{"arch": "vgg", "model": "rotation predictor", "dataset": "Sentinel-2 satellite tiles (TerraMesh)", "train_examples": 72500, "image_size": 64, "crop_scale_min": 0.7, "horizontal_flip": true, "norm": "groupnorm", "activation": "silu", "weight_standardization": false, "depths": [2, 4, 2], "kernel_size": 3, "stem": "deep", "widths": [64, 128, 256], "downsampling": "max", "init": "kaiming_normal", "optimizer": "muon", "muon_scale": "match_rms_adamw", "lr": 0.0064, "momentum": 0.98, "nesterov": true, "orthogonalizer": "newton_schulz_5", "adamw_lr_other_params": 0.00096, "ema_decay": 0.995, "steps": 40000, "batch_size": 64, "epochs": 35.3, "lr_schedule": "linear", "final_lr_fraction": 0, "warmup_steps": 2000, "weight_decay": 0.02, "adamw_weight_decay_other_params": 0}
Rows from block 5 of a small rotation predictor, named by matrix and row number. Each number is 200 + 30 x the weight over its row's rms, rounded and kept within 0 to 999. All counts start at 0.
After each channel's rows are labels from the 100 images, of 14976, where the channel reaches its highest value: "responds to" is what is common among them. Only what is clearly more common there than usual is listed. The data: Sentinel-2 satellite tiles (TerraMesh).
# conv: 3x3 conv (model.blocks.5.conv.weight, 128x128x3x3, each kernel summed), inputs 0-63

conv.16,197,172,173,200,206,183,211,176,165,182,176,241,173,187,226,154,219,179,209,195,168,222,193,194,194,131,220,213,226,205,179,244,160,192,163,183,186,172,192,224,164,218,214,198,209,239,241,149,211,167,175,238,203,189,202,176,235,240,179,210,204,212,188,249
responds to: snow or ice; main land cover: snow or ice

conv.41,248,188,242,165,151,235,207,252,173,229,212,210,277,258,184,211,203,234,200,178,243,206,243,184,230,202,207,220,222,222,194,251,209,165,183,159,289,189,191,193,316,188,171,193,164,171,250,213,184,215,209,212,214,212,185,236,236,176,214,144,195,210,222,180
responds to: clouds

conv.94,186,203,184,199,183,180,133,155,198,195,215,213,204,212,182,169,168,202,209,212,160,260,205,150,215,211,208,184,160,190,240,156,164,205,257,181,194,160,173,189,191,161,206,217,163,192,219,191,216,177,167,239,196,181,201,190,211,234,210,201,192,194,186,202
responds to: snow or ice; main land cover: snow or ice; clouds

conv.8,213,214,212,233,230,177,206,196,256,225,172,205,150,169,240,192,174,190,203,185,185,240,186,197,231,185,208,200,154,170,123,197,190,238,219,208,151,250,215,204,188,169,199,177,163,219,226,165,224,216,221,199,215,196,286,274,265,231,166,226,176,189,221,257
responds to: snow or ice; main land cover: snow or ice

conv.37,204,227,232,266,222,204,152,225,234,197,189,226,199,171,201,182,203,176,172,193,156,175,163,228,137,184,199,253,155,201,222,183,248,207,167,179,230,211,208,191,188,108,194,182,222,205,208,218,227,162,166,205,167,165,244,208,182,219,177,211,218,240,226,224
responds to: snow or ice; main land cover: snow or ice

conv.97,227,184,224,226,216,218,236,286,190,220,197,125,201,163,187,240,144,217,225,193,190,229,216,183,215,226,222,227,192,186,173,182,160,206,167,182,179,243,130,203,162,206,226,162,153,243,231,200,189,230,233,219,205,229,202,181,222,176,191,197,145,192,240,200
responds to: clouds

conv.78,212,174,205,162,180,196,213,189,161,212,214,229,185,103,205,242,109,203,197,189,214,214,203,180,203,213,226,223,196,206,227,122,188,181,228,176,143,253,179,174,166,179,238,208,189,155,187,166,201,191,227,222,210,220,216,169,226,199,243,200,176,223,180,197
responds to: snow or ice; main land cover: snow or ice

conv.33,210,250,210,223,164,191,239,236,230,223,187,203,224,214,254,169,130,196,188,186,210,210,230,186,173,206,149,217,175,186,182,196,205,226,212,181,210,225,215,224,196,138,170,173,195,241,172,176,222,190,195,190,195,153,178,152,177,239,149,186,227,239,154,232
responds to: clouds

conv.106,206,181,215,193,196,217,216,296,173,209,204,174,199,175,163,275,188,188,217,215,194,194,208,193,185,259,198,225,199,187,190,187,178,205,184,230,179,184,193,191,145,204,227,176,160,243,213,199,171,199,247,162,209,211,216,162,150,143,241,243,181,179,204,204
responds to: clouds

conv.107,169,222,202,248,214,241,234,160,213,194,249,227,214,213,211,176,188,222,175,198,168,175,198,187,184,215,190,196,163,216,196,176,161,191,205,186,203,209,207,198,249,187,153,208,173,195,156,218,182,151,177,180,169,167,213,257,323,221,190,219,257,186,235,195
responds to: clouds

conv.40,190,242,221,260,200,202,204,195,278,175,200,181,189,182,253,187,190,188,207,224,178,200,179,221,186,244,159,205,182,163,230,171,182,241,197,199,180,245,202,201,172,113,196,191,219,208,192,227,210,189,170,191,164,176,225,167,131,204,184,222,268,223,167,234
responds to: snow or ice; main land cover: snow or ice

conv.70,215,233,257,176,227,202,175,190,230,182,213,184,178,212,208,225,223,219,164,209,172,219,138,218,99,188,256,180,168,180,200,194,203,207,219,173,216,177,148,188,182,206,215,207,205,214,166,205,206,265,164,153,214,195,261,218,189,169,174,250,213,183,275,254
responds to: snow or ice; main land cover: snow or ice

conv.90,190,184,171,202,203,200,263,132,216,221,181,150,173,215,181,185,211,167,169,212,181,194,192,167,169,161,222,183,130,163,255,190,172,218,215,237,180,279,178,204,218,208,191,234,140,193,209,180,194,184,198,213,154,235,189,201,197,180,207,230,196,216,188,204
responds to: snow or ice; main land cover: snow or ice

conv.79,192,166,163,205,194,196,164,265,210,205,182,177,173,256,231,154,219,206,180,189,152,174,234,239,221,218,205,202,186,218,140,251,247,212,112,216,194,180,223,178,198,218,248,196,145,206,217,201,189,168,182,218,184,178,196,151,210,148,158,161,293,143,175,208
responds to: snow or ice; main land cover: snow or ice

conv.75,190,233,195,235,239,182,220,175,215,222,202,238,225,249,220,216,192,182,195,201,200,190,181,190,169,151,204,144,186,201,163,151,180,211,206,224,237,223,177,209,257,221,192,214,197,193,172,218,171,174,188,208,225,187,229,276,241,225,199,240,236,173,234,194
responds to: snow or ice; main land cover: snow or ice

conv.20,198,206,184,225,216,198,196,263,249,196,171,245,216,156,175,218,169,210,192,210,169,169,211,201,223,186,179,182,230,164,290,218,249,232,191,266,186,211,185,212,232,279,207,221,250,193,195,194,209,204,194,251,214,196,215,185,208,202,118,261,158,239,147,231
responds to: snow or ice; main land cover: snow or ice

conv.50,206,177,149,163,175,221,221,197,190,187,198,168,187,203,195,217,265,195,257,217,222,209,209,221,186,170,205,255,199,199,157,288,163,193,137,209,202,254,183,209,189,167,170,179,186,230,242,184,198,217,184,206,212,238,195,205,187,226,238,169,187,231,189,200
responds to: snow or ice; main land cover: snow or ice