{"arch": "vgg", "model": "rotation predictor", "dataset": "Sentinel-2 satellite tiles (TerraMesh)", "train_examples": 72500, "image_size": 64, "crop_scale_min": 0.7, "horizontal_flip": true, "norm": "groupnorm", "hidden_act": "silu", "weight_standardization": false, "depths": [2, 4, 2], "kernel_size": 3, "stem": "deep", "widths": [64, 128, 256], "downsampling": "max", "init": "kaiming_normal", "optimizer": "muon", "muon_scale": "match_rms_adamw", "learning_rate": 0.0064, "momentum": 0.98, "nesterov": true, "orthogonalizer": "newton_schulz_5", "adamw_lr_other_params": 0.00096, "ema_decay": 0.995, "max_steps": 40000, "batch_size": 64, "epochs": 35.3, "lr_schedule": "linear", "final_lr_fraction": 0, "warmup_steps": 2000, "weight_decay": 0.02, "adamw_weight_decay_other_params": 0}
Rows from block 3, named by matrix and row number. Each number is 500 + 50 x the weight over its row's rms, rounded and kept within 0 to 999. All counts start at 0. Numbers have three digits each. After the name is the row's rms in percent of the matrix's.
# conv: 3x3 conv (model.blocks.3.conv.weight, 128x128x3x3), inputs 0-8, a 3x3 kernel for each
conv.0 101:527529491554533518515542529534545541525534534539541516492477454454427434434419459533545512585527496486482455518571546529533578468500545567524529493401507484514480441503459507538541580558528524472476500519507519537507555582531499519507477498521
conv.1 107:440426464439501478386483457524493497473543499523533508487437445478598540615650577549558524540554507559507577471491498418431481342362417486509536567608485603477490624583619558445616438456566449487509466454493458535524453507498529550512541524455
conv.2 105:538583539471458488551564567429490521516497494537481514486476423531471452502510502462493579521555515540534460620579629655596614609565640542484445574568504479447444490478475498516500601561488587582616560519513507477452456482526443460501512507481
conv.3 102:491529523571613551612563475503468552497496524441467498464495534445516520435567476579511485512512501529562503576611556605642553590582594453450500458495464565566527508497508481480509471484463488519496462529558436450484482462534446476574439526543
conv.4 088:498542493498545547436468458562507485508447490536488508412418415499526445412493469534565588456504511522510498527446448419344334426449397512446439402455463504531490487481485467465391535539510444441486476467485499525479552505481531506502489536514
conv.5 108:572592431564492410416399447466497531457529585499594590493487486497520510541551556562565540593559489520492483508515547537546550463444433468478477495498455462462409486504517506561497499540462520586545522538463540513480482424496479450504466427496
conv.6 105:483386390452381432471466478474478500498492524526484483412387439493483457544523513459470496523523495474499551452516524511444441553503464548573574538461462457454494519532582471444488491485527551521517571497468568513507441390469526502489507536497
conv.7 085:484455436519574533498566539441571502511549548530629628509593563501552564566606556513475463539475440540508476463469562542461571559504543483510439520487450581552507452500593502461581483506489549483467558517527480484488540582500480547440465563576
conv.8 110:488526529474470498463457427488481529483511604466496561550575585525501545474520478462492498496504535459461506463460429485413303506467372545482462578549475499519473404503420475513473479492498514497546527501544433445502553513514497524541538529523
conv.9 087:507436437483473513498459494488478523514523540533523583491518532419405407453417421507513515534479453523489524518522569508491486453410411551561684527561479461521508472528530588569569514517548555481428512518553513513534523510451514488483498455510
conv.10 104:552504481538594624442404428485451404453430399442446434555551520499488481485509547471455467479468500590535513607549487627527461648580552614602541526516461576601590503543536521562544498493469458465482500502495490473474521562582539573593529498502
conv.11 099:601544477560504463479486477522486443480473480481503467508491503468483483469515537508508475502434451455450548585631612477584670428533628538523478489490489488421388541502609534508574411455506496560524479516480487545487503452498491452463542505458
conv.12 094:493567548459429534448499463543575525541559544491551542547536543516469477461419423481540547515542561544543500661568544677541576522459477423609476499438536417561538514566478577621490506541544464448498507451490541465527559488513491550475521516549
conv.13 106:424492483485505468448444491571608618469597562441560497469549427428562429488485449485501545497516558498491498520552517521547566547494474507540520540578502437487558458535572501547493501587509507549426502460400480470451524514487513525488520467456
conv.14 109:490525517427510592457550475523486491538499517510538509534442465530506449459504419577583528540520483576560533574609645602579584658666682528451409520493368539585432507521463512504508499484471495463467518544560487536540505532512551530448555524496
conv.15 085:486473456553483495506483417439558539529569536551542595440506491486394520550574610554516539497436528506587516448493479446536514481480523460481544482489621534561398487474517526580497555574444510562535458582503541514460487503484475482455493511393
conv.16 103:499506533531568544535583518489520508532522481523449513523534493491491450485508483523470502560543521560560493527489556508454548524529564525484494499529616341386520485506453503442505511493491541509493526533492528534497504525527514577517475599517
conv.17 102:550549566574551588542503498483472515480539548425566534543552500528524495434494485508549531466539594598611523533548531544531558616536532497547485535543564595636547539498545522425511484446491566543474551589561461494524495562476516605478516473546
conv.18 085:553533479519529547497488531589580565574535539612565514542550550514497526456430522535507512516464517552527544495521479496491456455454450383515499436546544394463473558473481522544424522506405570598560588591599577579555475475462499555540518504517
conv.19 083:544555469598535417506499483485512474486524474547564498569493561516522451466430545533529582466485464490516569522503465421443434411497468493476506477591507559544603475547509542511491469437511564539463536514519555567489556557476490534540482449514
conv.20 094:510596533562603506532542478463482476480518459541495511498488471521490506531562543457458481487558543435450442471372411467450450488483533532554524541571487557557585564536481592527467571512514518558557539600533555567540530432500529492456507532558
conv.21 099:483456514491500491489523492539506484545532560514499536525594556428523543476541429518522523509476498526455429538493498481501482422443493583632526619708554515506596552476490514391507373488506530533609442537533458484531519506507489520516515559508
conv.22 093:474494476498535554502517498492517593480566598510611605562572538576592419519506409593547560547449529477448468461459477451561595473518537559510481466509502464500444456480527449489471488518454467517537477551465512519449457550482468516496461538529
conv.23 098:594544529531485469521502506515464503568487548482420487479526520465524489505555613579550531563554533567599502390423480431488467399474511557652555458469481500487455475484396548507450513432431553499524519475449500459476482475514472476431517502503
conv.24 090:514597536540602535513503538506490554562510535546487559483462501517553503502592518465497504517484519463490611463496463437442420481480496525558504577492559646588561574449497439468488392435518537509547531522502503503459422445433434503484541550489
conv.25 104:458564582456604477493480369501506545501528592494497597489482463445431492468473495509483491533521526566513527484468540526493563507513581360400509378469478411443525530544493584537497511551553452475506469477467477468498441527482507485437482416403
conv.26 092:559501446558593469523564559521522434503445473539434456566550481579531487539469433522566496439477495482472563539559552502489539456545532488420486526518509650568459423518435453599486478568497508485552575524524601504431514468482471479436536433440
conv.27 117:487471503458467535494517543493462486517463481545468499459401446470455442484494489487445412497487438507480468480475543576515507657607549619526465636606536466490457520491521516525557445509542520510497519531510486523525540501545557505496551546536
conv.28 111:464511505548522486549505529541538522552542519506505532439446463473459477503489514455460451503557467489488466499552540401431428412427413449528581414477502522453477502564554507536530539513563490507510513476518477435467474476459552511500507498516
conv.29 098:467545488520510510507499504530520473491529501500485512390427474448480507561568547511515508599505416498458480446417400474486455487470401520503604491480498368528581529459522450510593481542515504516529458502535512502457482483428486460395462476443
conv.30 092:485501463565500546531474502506526518591531573489544519494472540530469467510528465457473417450470423447491431600569592580529556497604616520467502430559620494545489499504449542526541481550461462504551537567560449506582513479548472471551411494533
conv.31 109:476495472513524482526483477570539531546547550515556557469417435489474440494516554493558516603559451570497458428400380514473458463557558461469513579490495466493442464549531461518533481471477627648514501496466451495495461576527508510409518453529
conv.32 103:566503503561523518529537549487502462533514502565538492466520466494582480535498499444447460483444484493486492615620560594525400481433420558527505536475473433443486526508489576571581588552533507521501501522528476537554475520533546622615616506549
conv.33 095:436455441403458484368456485530492477507498492490524524540551517444433508562537565606575456577505422565484454481450434410411370418367336511586563597623635550602594486554504502521502423436463490578516457553497419498508561507441521543490499462421
conv.34 098:444486514508523513559572518501484560455540564456530581529540550443427390503536583468516498495488520540536534510457457575558470466440469469449412553470477496530486468434423489478454583567513543515473504524555562521487592553500545434450464521530
conv.35 090:496497418538577523519532496508426478510479507561529527476567505534495497485475524568463527590475475524471533397448539418465545430385426568553518479491539531523511453443569459491583503499507463546513485525487468554540585471459552503506540570545
conv.36 108:592640572536537486613576513521561612540519547474493518519500541496531528505572522490455501555478500515521507481565620450481589451431503560522494618617453447493552497508447541516481535540513467544520446518541477519546492486483467479474497489482
conv.37 096:475429479506424461534493506404441438433447452495531542519467470566586596531519540523511483443465449472469424415446450496496512559559484562561596503481482531530509478457457573599519475562509454473455487509456484497507504553577552616623464403461
conv.38 118:499443439472439470478458479490505453493451425454415456495523417484503385478477511476440465410438463518485467404455475468571521581570468462541562529646691568613602507470488509513530505565574456498490457498487448513460512590585660610529504414511
conv.39 092:478470430533496475481550493425450526513511551548508536496420500490487550564562554501495520502503572459480544534473456492407385362303329519529497646602529552560481490575477461536506521500461499484539525512517481500484534542518558526548532513552
conv.40 093:516511474451468452496470441509471474532502522470494514529513485453498499493495463464568494459542499524567498360301363423354332494416329451526569468521549486494506513564451522560509499568503552559501487542575489500551497546594477513557553490530
conv.41 087:539524480551517427448432463462522481470525443565538492453489527470515450458479468387538407450568473437508445501493455441385393526488493519510490462451477477474568518459446522493513571518515463524564502539560581578562574589604492458467565562579
conv.42 097:479514504471538514472523499469480488442452499486451485534506508543550483511516472510468394533461410445470479528445448488485477522504482531551574497504476526468442512569519437515479439452474494509492509502526514500480485499549459553475536466449
conv.43 086:405520557506497457450450459433456541516517510480557496393424432543467430505454472530442488528440482534517527410402414509441415482437442505488520540562588503491588439461525459508493418506487537519543557513551561542529535533586489485501557548479
conv.44 106:549539451621506541516477431464498460489527489532488470525492502513496489516538506435563465480556479507591494476472490505496527545541511436444513518496503561555506519483474539513445534579479396453518382440497391453466572513501541535523513550501
conv.45 098:564552580597540565580541543448430451517527541517541608482512557474529490528526494477513473466518414494533443543524568566532534607547538443438454458405393416427495465470428488507458497536473492489483494520564496451512436482462404452431426484529
conv.46 106:543556508563579526483534532462555514486477489426461449508544493553497510500508451510525479505505541500470548513532565603603569570603513420464497504521551680590521452536479466539505442475479450464513498474452484452472499423452472456479500438425
conv.47 085:451438430467487465526494512471513453485589512453553502502549503453503540479483520565433553549433531548417499557545573568563540611591608436482441428489486459553567507549497478531475503530500460519446458503478456433453426466494481464533528522502
conv.48 104:544464600538597498542502572500457555501529512494512531504420478491481491485456427431483510480525471468440448454476499418434452454465497450504614479422368537448424526546446562466407499492463562547444544485541532528504437454437523424504472456501
conv.49 108:520490651519608579487461471473459493449505486432467523478458506473548518487494515438542493521635471471578448488492500544477510615558508413404422450476528469487475444434421462446486479538470466572490547580595504569514480529495536519491489460507
conv.50 105:467485490474495458442466445600550526542552534514538492452450463480502470543472492482567535467580501450526525534506452554521466522490434537512545472516549509455571514547519481549475484562469448517492436463458517545524436489541475496539492466492
conv.51 091:485469421510440482584608628484524491479537505471436424511506548509525606514545524515478506618571602652591507463488521465508546474509517484498525456544534509558507411531504435519476493479488528528483525548484449518462501521542472526521471493515
conv.52 096:493616567438459599438596650567477415510472408509478462478569494516511431472518506532509484467412434453557545513466439496521476497527553510586573628560503544547484400535476417497569429468561498494510555577550528506546509464480528547496530590522
conv.53 093:514526481476506504428431475467523500483518530538527526493492456563542531559589592518510492512518490496495505475439436439463440431462475647630509621628614557541523516494456548468400460506489503511486519540552555532558586499477541502487518590517
conv.54 094:508417494507499557483479507515548482546506416519486441475448321473444472481483557455524493472589531465515425550532509584503578599525616483496409455548480504485503518521451488483461488441493481474476462520507491583610416444483485467538529505507
conv.55 091:569625503564673525528600437565547461514490486443434506528512487460520506548575532513545481522458407492424481492515541432458449393422456462572580570600499517496515491463489548459484511434444465560522473514508486471475544462467485528509440528513
conv.56 108:410442483476542558490614624484451492460427477446487473477501504462440435475483518451451434484479455469442458446487532539521541631602560432464421472501502433447448483493480491502462469478472513519496493455499531501499489517491475457425481499491
conv.57 108:454416435517490509497475441512520530522506498484504511522498496569476460519466422505508496525546572513554532594578556563497482588556550509495503467504540552514492494472480487486495495462467521451506541532518503525523486473470521512537482529525
conv.58 095:530642579528624552551556672426525458481530474465503516594471517513460496551525585478512421510486471468510477542460471562523509572515466497474452513505484482510500604487524530464451503460473505539487458560520478596461513483500465428507506498524
conv.59 092:552534573551569513690545574485445459492475509497469483475503449537555632479496545454506446476508462485387439500425414481476431519500466491495533546525531500433529521473502519553495540504467565626528538569561480496461527500442528519532469549547
conv.60 095:498472472537492420425498537480500479480551546467550543525520528501542491424463482520507489535465446504481477452416486505501543624602554574605574591616520500488432469456465536548517444464449515559506536630583462497421535536467487454493480483522
conv.61 100:460479523520577594501532495644635664540619629544531554500520471475483436455489534498438434446437527543459495482482570453500502470472433482502397470449436549513438550510571465430498504465542510523473511529460559559476520534474578527534479462521
conv.62 108:484562470509518520583547520576551521573506537486476551425526451459536430483475454494475432494458472473505487424455467400441461435430463541550403432403428472459463552392480420410568439518619505455528482505559496497529491454446467473409418433459
conv.63 103:482540510543514515493507529492511581494544486469504459573501535451489440451624450507530428546514434486518512554505501496452453433381486408402539437553475447607578477523471580518473581415492496552550522531546521594511511456494406451531496557487
conv.64 095:465476508457501478498496476477574591466557586406511563460491468509522483518543497462484539441507504431465494525581550486478432471444443494436515472478560568559595526548558440541512446541514424482551506506536494507463557522499539540508552549573
conv.65 108:529509541560481473513453425469477473456491496453425483466502438555526404509426437460459529435470497482492537539478516549514537584516475495425371525551593452559674492510511498585634554602552516465487488498504525477492478498523447482528437512544
conv.66 089:381397362380449424496513478527566504607621551627591612553483476577513518530510418487452526495459479527476537395375514450460578457461589522408493504451475522512514530498424463408507464461545500507566509489549501503507561601552512463528575465441
conv.67 105:586488512528474545509480475490505548495528527468484492507441424538537505495540524474476473525535513500567463403510532523575533498541505516494482564635618553531461455459485471480422488440437550568458547490462505476487433445423489519455501493470
conv.68 109:482516471445453455502508488457457551484462534462511564551590557573554533480519588523455444544556539510535531390392401445403414432353328525526544520545572611599612461390385472416446463396449543525470503480442509531507543552549585547595525566547
conv.69 110:449450462394464541416484531604655583532578534501541523538514512527570546528518528481497502504528522527536467575459429553496493457565633463512530446457414478497471525498457480421400520410376491542516565571494492544528495533458549548480570554460
conv.70 108:529461468494493463476493483549509431501516410496505433598555536545542566486509522521549458522482506506493517358393439396456476468499529455481484425399460532489429550574607509539512522544506481476486488504502490507471556532524473449548493460452
conv.71 103:454454577380448582432457508492571483500552473542544443519500470468441459440483493526501484481499484517525492501501513494530525461482514479449495495474492514483400544571610583547610594536548461423511429438492432450504403473483434500477472516468
conv.72 115:518504429459452424442424401532526471542521464484538484452507532464447502455459462488511539460470484470482476528554477478509491535520497444433482559465479582521516511523489496447451542518469539544500553529521507525524483492542491479510518513500
conv.73 087:454479491374383364429389531456463487491480527433502543514517561473486493462565510504442522537485515489525520530568470542562470508502441590505531537481438461373521589370552571472492566526455559532513571495496509497424474505524449454590447481574
conv.74 102:572522537586556555586541474560533520533481500518537492515502526400484517528439395510517501443456468524464560615635650651528482665657537443536539506395476395426454498447469491448508493438545487446453434462461468507495586538563490540504502556526
conv.75 091:553523503537549456505572515546468527576476558522481535449434450479452503437484494498531508491517493450488457463484426493493440528426378497345404463545486366448452529454564523468540499444460529601542595608563544568517506468533537524543565515461
conv.76 096:492452464473444482525471513565517548568574604524571598620597567524586567496502433533473540540451470538524454482488445420444458475524484380463463448419444419419513475515558482492526521489517528551566519552517522506561497470521483597572495516428
conv.77 092:459504595556525619443458501500480484513519510510551559541542509520488527469508509465413439537541486520511488449488476422480458485484507446479520446412327523538558524553528585579562490492527510526529520521487495476501469443412562508478442478487
conv.78 095:565533518487471453528509500484482495543550527533541532460470548574525538510499466448487514543536562466486523467453464505545492426546555464420420583604529440455505462433472456501579502598649476459442534495478484418443407494479533557507525464428
conv.79 097:486531534484498542449487549540524526580572550556589556491485462560585510509537482513514488578461488562512428605534445544499477549475401446573658508449475421454532490539455397444400378533414513500465444480488504491481442489544492492536520493540
conv.80 117:519573553638687659639593554514509522547563569562556565473458482452520510524490449479451499507542544531502463451426394307347399351348436559546533520557520531536539461437496421408515449478522463527526493528495457512503462428477480475452485497476
conv.81 100:497460524471499493462529479442505441476538441569503484454453454466424464458412458510490495501419417505430403557554496540497487425466541450563626429428502451425526491588494506623448431507463475394419488502540465494531571601476520530515509506518
conv.82 117:494498452509447485456448527534553522539586527543595496529554502515519472481469463476514523477464510448462525557589526485500504439488515656682620617653605531567560453455477493468481556496459441456455485461441505488523528483509544495555549539552
conv.83 102:565501507539499617501582490565548475533514513499510466528519488504461440503464474514541518496518518489525489516499462504482435509475461503412423523477463514471413525499523572535493512431479505520532496520550541550567443441525452560496516504470
conv.84 102:491491510450448487515514535482503473537553505514501462545506493519471438430446442503430450517519491504572507503505542422459545437434516497487565532472465505459444579578499598532469513480415510471432505491473492475448427445491449444476404448461
conv.85 102:420461504440445467459450492461491496469492513445473491539550588569533612564513522502485507538516497519543475537448436480437458461443474474528586559543553568591609500544491475531452502575430471499481479462509566506524466491509475534539529535511
conv.86 094:579519519554522485452441482495536557501517485498505497453395497482490529506522541471449484517491443482461500554520485503548601495494543442472526451469545525503439500507409559526487499491558505518500486432500517514434478486482556477471472437576
conv.87 109:516484451538480435519473463540520456559567496600535547477463533471476577441532582475498477456482478476462473461469449538593551565641588559582591596678615564604543515510513595464488598392504448483529501470483465455476584525488528533533462511501
conv.88 097:484508485529502466547542535418455463513451511487490503449426458470454478515507507441520439503573547453450472414427431606618568534553560484413368395438408475428448476502538425516484482549544499503567494507531426545611540548498515481445490506491
conv.89 097:486511446559580566514523532495488506513498488544538509524543517483496470491525525434417489397372511478470581514543536566532501539489486446465484443560504502541581424501453441545531485536567501628526513610510513575482568548523510547580497588532
conv.90 093:463535462495445505556497523520494481479540485545522498465518497488453485474515483482489456511486484474524497468509576486474504530502472456411426485513495524547498530544455551506456585517480491433526547508522586570583595500481525514545520562504
conv.91 101:530465440466467498425479458526529473519525526589552542425539502508538529511408603495529499449522528460483524544566593537448488535471471510571412460461642488496448572475523555514512489480438546436457525559519525508562463532547507537521468572613
conv.92 102:490464543449468592488466534444582461491595466468522474483448412491479519537474430498446489528498510466454505511521556509514568506549561546543440517510458526546443453507502437458404404505467499418525477312503536369535553563520562549536497456473
conv.93 101:491544493496539415509510484510459538507489503511498474498491505499484503532558505484471526480514528442500544436483559474484456472503473497480536502482488560464585518500501596506519586462530475447478472456450448480496481458533491559454511524404
conv.94 102:548620480579559529628548514510460475526479560469426528421471531522512544517546474487481522529419481571474457598614582483590589437486521509486426454437508398429482473555561513513528542487551497520539547495504601432495556479450538455464469564458
conv.95 093:467412455510505503484522454541482446488489484469512483414445412387447406364431509485561471522574452538602468551543490553587467475562496476483522459454483488516499488453465514461482495409477573584570527569588553548574444478499483503547511490507
conv.96 096:458475453486468437450415425476442400488499488492461449516617534547572578553450489515498476437457454477478482535470386525451407433398443512500598595625623523499463437493570567482485441399430571521492508493446535515509470538474445498511507494462
conv.97 095:507504510554454457514436469413490470436532497444458479529469473472452498508543521496517511455502424424488483547495435511494528536502587517493498504494477512575543563462437491496475502503327493430414535470432515460406520499546506532547523515571
conv.98 091:565406495626517528630522485444526536476499525513535576428426457499558597501564543510486509544496464437456482520538559494553594556523525594549572509530457448465453510470488497453517446483533551507538534443521543471439447490502436464581470498570
conv.99 112:491484521511531547459452467563492495542463536479585616532466503498466526519506499470484519576503552580462513471458424425401394426416297493372422483452461415458479389499529362580512416567521558587524580579513546509521575488512534475540460566596
conv.100 100:501532468472483470466522483545576516512543424457553445392490464484595509452558517467505506528514498524493439525612641561554519619509486441431470471478493479451425506434470572413433656455508492481470492464445462418469543505368510507378575557514
conv.101 107:427458517508553520496535549496485499460530535527521523496520511535539543467436544566523486515545490510540540510472487555515516631556530552556472431536636490446483537512543540547506510546524503487488561532491515521494470479496490494503422443497
conv.102 118:515513481500491498514482466489466487498459549487510525520466394487457477451440486508519496522506472492469461496507470543555508524507456462530657505563594584531469493580638520610604576530521472466464513488465526500486516479511470439516468504505
conv.103 112:535541525518543545505550603517518495479499480484479462466402372456437397485437467460451443490538502447552531520543558492519486528500448383475456450524551417381417446549457415536504371521535463434429465430437493468482489502475510518511545517545
conv.104 095:439497484443529500438551499480487456507545523435521564445425497444449492363437441496538518524557511523498474532538540454456449488458457592589470485496492493485475536582538534588544486545512500474415479495454450469489495494443521537528444563537
conv.105 094:489458458447407448505459426494528540452447496482534530492492456509516467528507511504452523539459514488448502438471519489440414468467534470521637525532476486637538542542586525484504558492439548570502527541474549491458496460480466558515468553475
conv.106 108:497499534471457452480448422471472491487509530465517553532514553559602609504526564385412466435473522459487518439441421439464460463501555463511534501542624469520593597613606566510526504471477473471481511488519474479489503568568542566548479497584
conv.107 111:554448494534502495524501483571493480581492464591501489531475508551495509566505478506467498510486531502463519355471477349463539326459594479501507555459417541443444486479612445363531383320513520490456541483469516508493557427460580501443527525486
conv.108 108:472474433464455534492505535507485516493497532445471477475458477484461484480484468526489461502505463491525505436446416492486417544566508561562425417483450413435379545420421516500470500504453497491525508489497487468458437486551440451561415458543
conv.109 105:405413393452453453485480418501457482527461502539492498518517534513506484518513513509500534528549535524587517548539495531594538540595567478488528551513500569504557471628519442626542481656628583555536539506554541509516479464470505453467511462511
conv.110 099:466459455426452483435461405535509490495527508649564566540550564505397492552470495491504415410448519411501534517587526439482487502478398530524560468451471499471492502467449467499482525523544461396503503484535551533492555525483510458620530527549
conv.111 098:490507509528581515497552498480481465452511490467492460628621534595512492451465506438559579442540551485474502528527501504537586473502558445474477498513521559526612398403423517558517484536540475508460506477447539569492538479496485459463530494482
conv.112 102:466498557464523595529602584508502499529491493506506469515515497458440467525526480515564509527446485439463435451487436471431374324363364491511635566523497463580533528505556533499538464468491483468500411472503485461475474486483470469516504495466
conv.113 118:496448448506455451492508523517562535582553538549544563446434482500497507499477467569604541584500455447403427617605521574522410462404355430448475447474513545528497500513474504505480515483493558556502532552555514549589438462482441482502458465459
conv.114 104:471472454438470455476427388457498514470463515453472466545549593517553518525578505424435461458455491490496537385342390350300370361353387648703603578604540567548482529522444558492402476421451561566539513569469485481480455435510441429493459459493
conv.115 092:575549445519543488589489419542561499540537484518565578568645609557548530570483468515527567534573545514569524523527489501519504547514470535509495499532449498498452497506579466493578484491460543506560492508525544495543559575489593526554525524508
conv.116 097:468505493565581539501482496463478475528518529429480488475474496465510477533514462517481486518489442450550479518451372423490443391412405489509499515438478581527496534563420440507507426544527513485571522570554537534528578554441526580545422525505
conv.117 096:529502498515526526573547599459500487433481474487540498480487487488536483513558500514511485455476494527507500456484390496519443508565428467435402535525502530523509507478407519467451528492427492525528505551532452465433487534544486438474476484551
conv.118 105:429475495456454436441421401498500518475504538511488495490510548488534592516540539560527524482496500498532514548537559523538563544502524498508473509510450504507524427421432416393452440427457474499511469502474500485494530479517459506563538613568
conv.119 098:522503467506536524527553578464478467451482472478422484489524495495508468487503515595559529493484465515502508656618647557573609500554604525502450532532451460488449471449498497461449519502441436453517470466490459411516508453458457511485491475448
conv.120 107:509489473451461493504506460472448423499510438538508487551524488480518492572569533504522597510546603545569551608578514522542519543578586544513480489442420449456478536507467521519465527528529586543514534520531533485478541517498474492501467472551
conv.121 090:533552543528545517562548528436531584486585550531531542440449480450447490425452486502465542510504525517478512570514483623604515587532450494489433468500506493553552466508486518515429429456436458615555467518494490508560441433477492620563420494452
conv.122 096:516524589477505506548539538572505417600490409543439421525564557562584545467401416531542597541562475490450412525522511572519441542479347603567589566540549478484474560531507476583560469541475549481461498432493482504499514523540540549492599569487
conv.123 097:513503534524551579534469528465513487492523538502485489452435404506474484500559545508476483458466469496482515436428411355416446388368378571560568499579562507394371489549495589548514536487543466561539515537527540547515501483502502482553438419515
conv.124 087:452491558484465520452468479555446451593556510562538564482445409489510445489493418495501424509555448520510486471583520525571486438543544497520464400437403414408403483442535554489540520501561512552478515599513556630463562510493559488459525486440
conv.125 092:492483521526559552440507558508451461430423457393432463453500484445493473658561471510496441430409542438441524610494456560520524472452428528503586522590543478538534500519518479479489527505466474485523508511411481487431465408456475500519615567498
conv.126 093:547536532553541509598559548512570460504556496524564579462399444446466540426480545413443453452514497472496521523542607517469475555576563483477533495530507482537552523533481505471496467440463471428447517405454469420467418426485438477511426473502
conv.127 089:542628612505521560503614584467482481521492538535580539493529515598525478553512471466465489495492515438463535441499507436491559409526589559546581557492525523542550465490503524525442495535531529472443473467456506487417491506534478550549464497499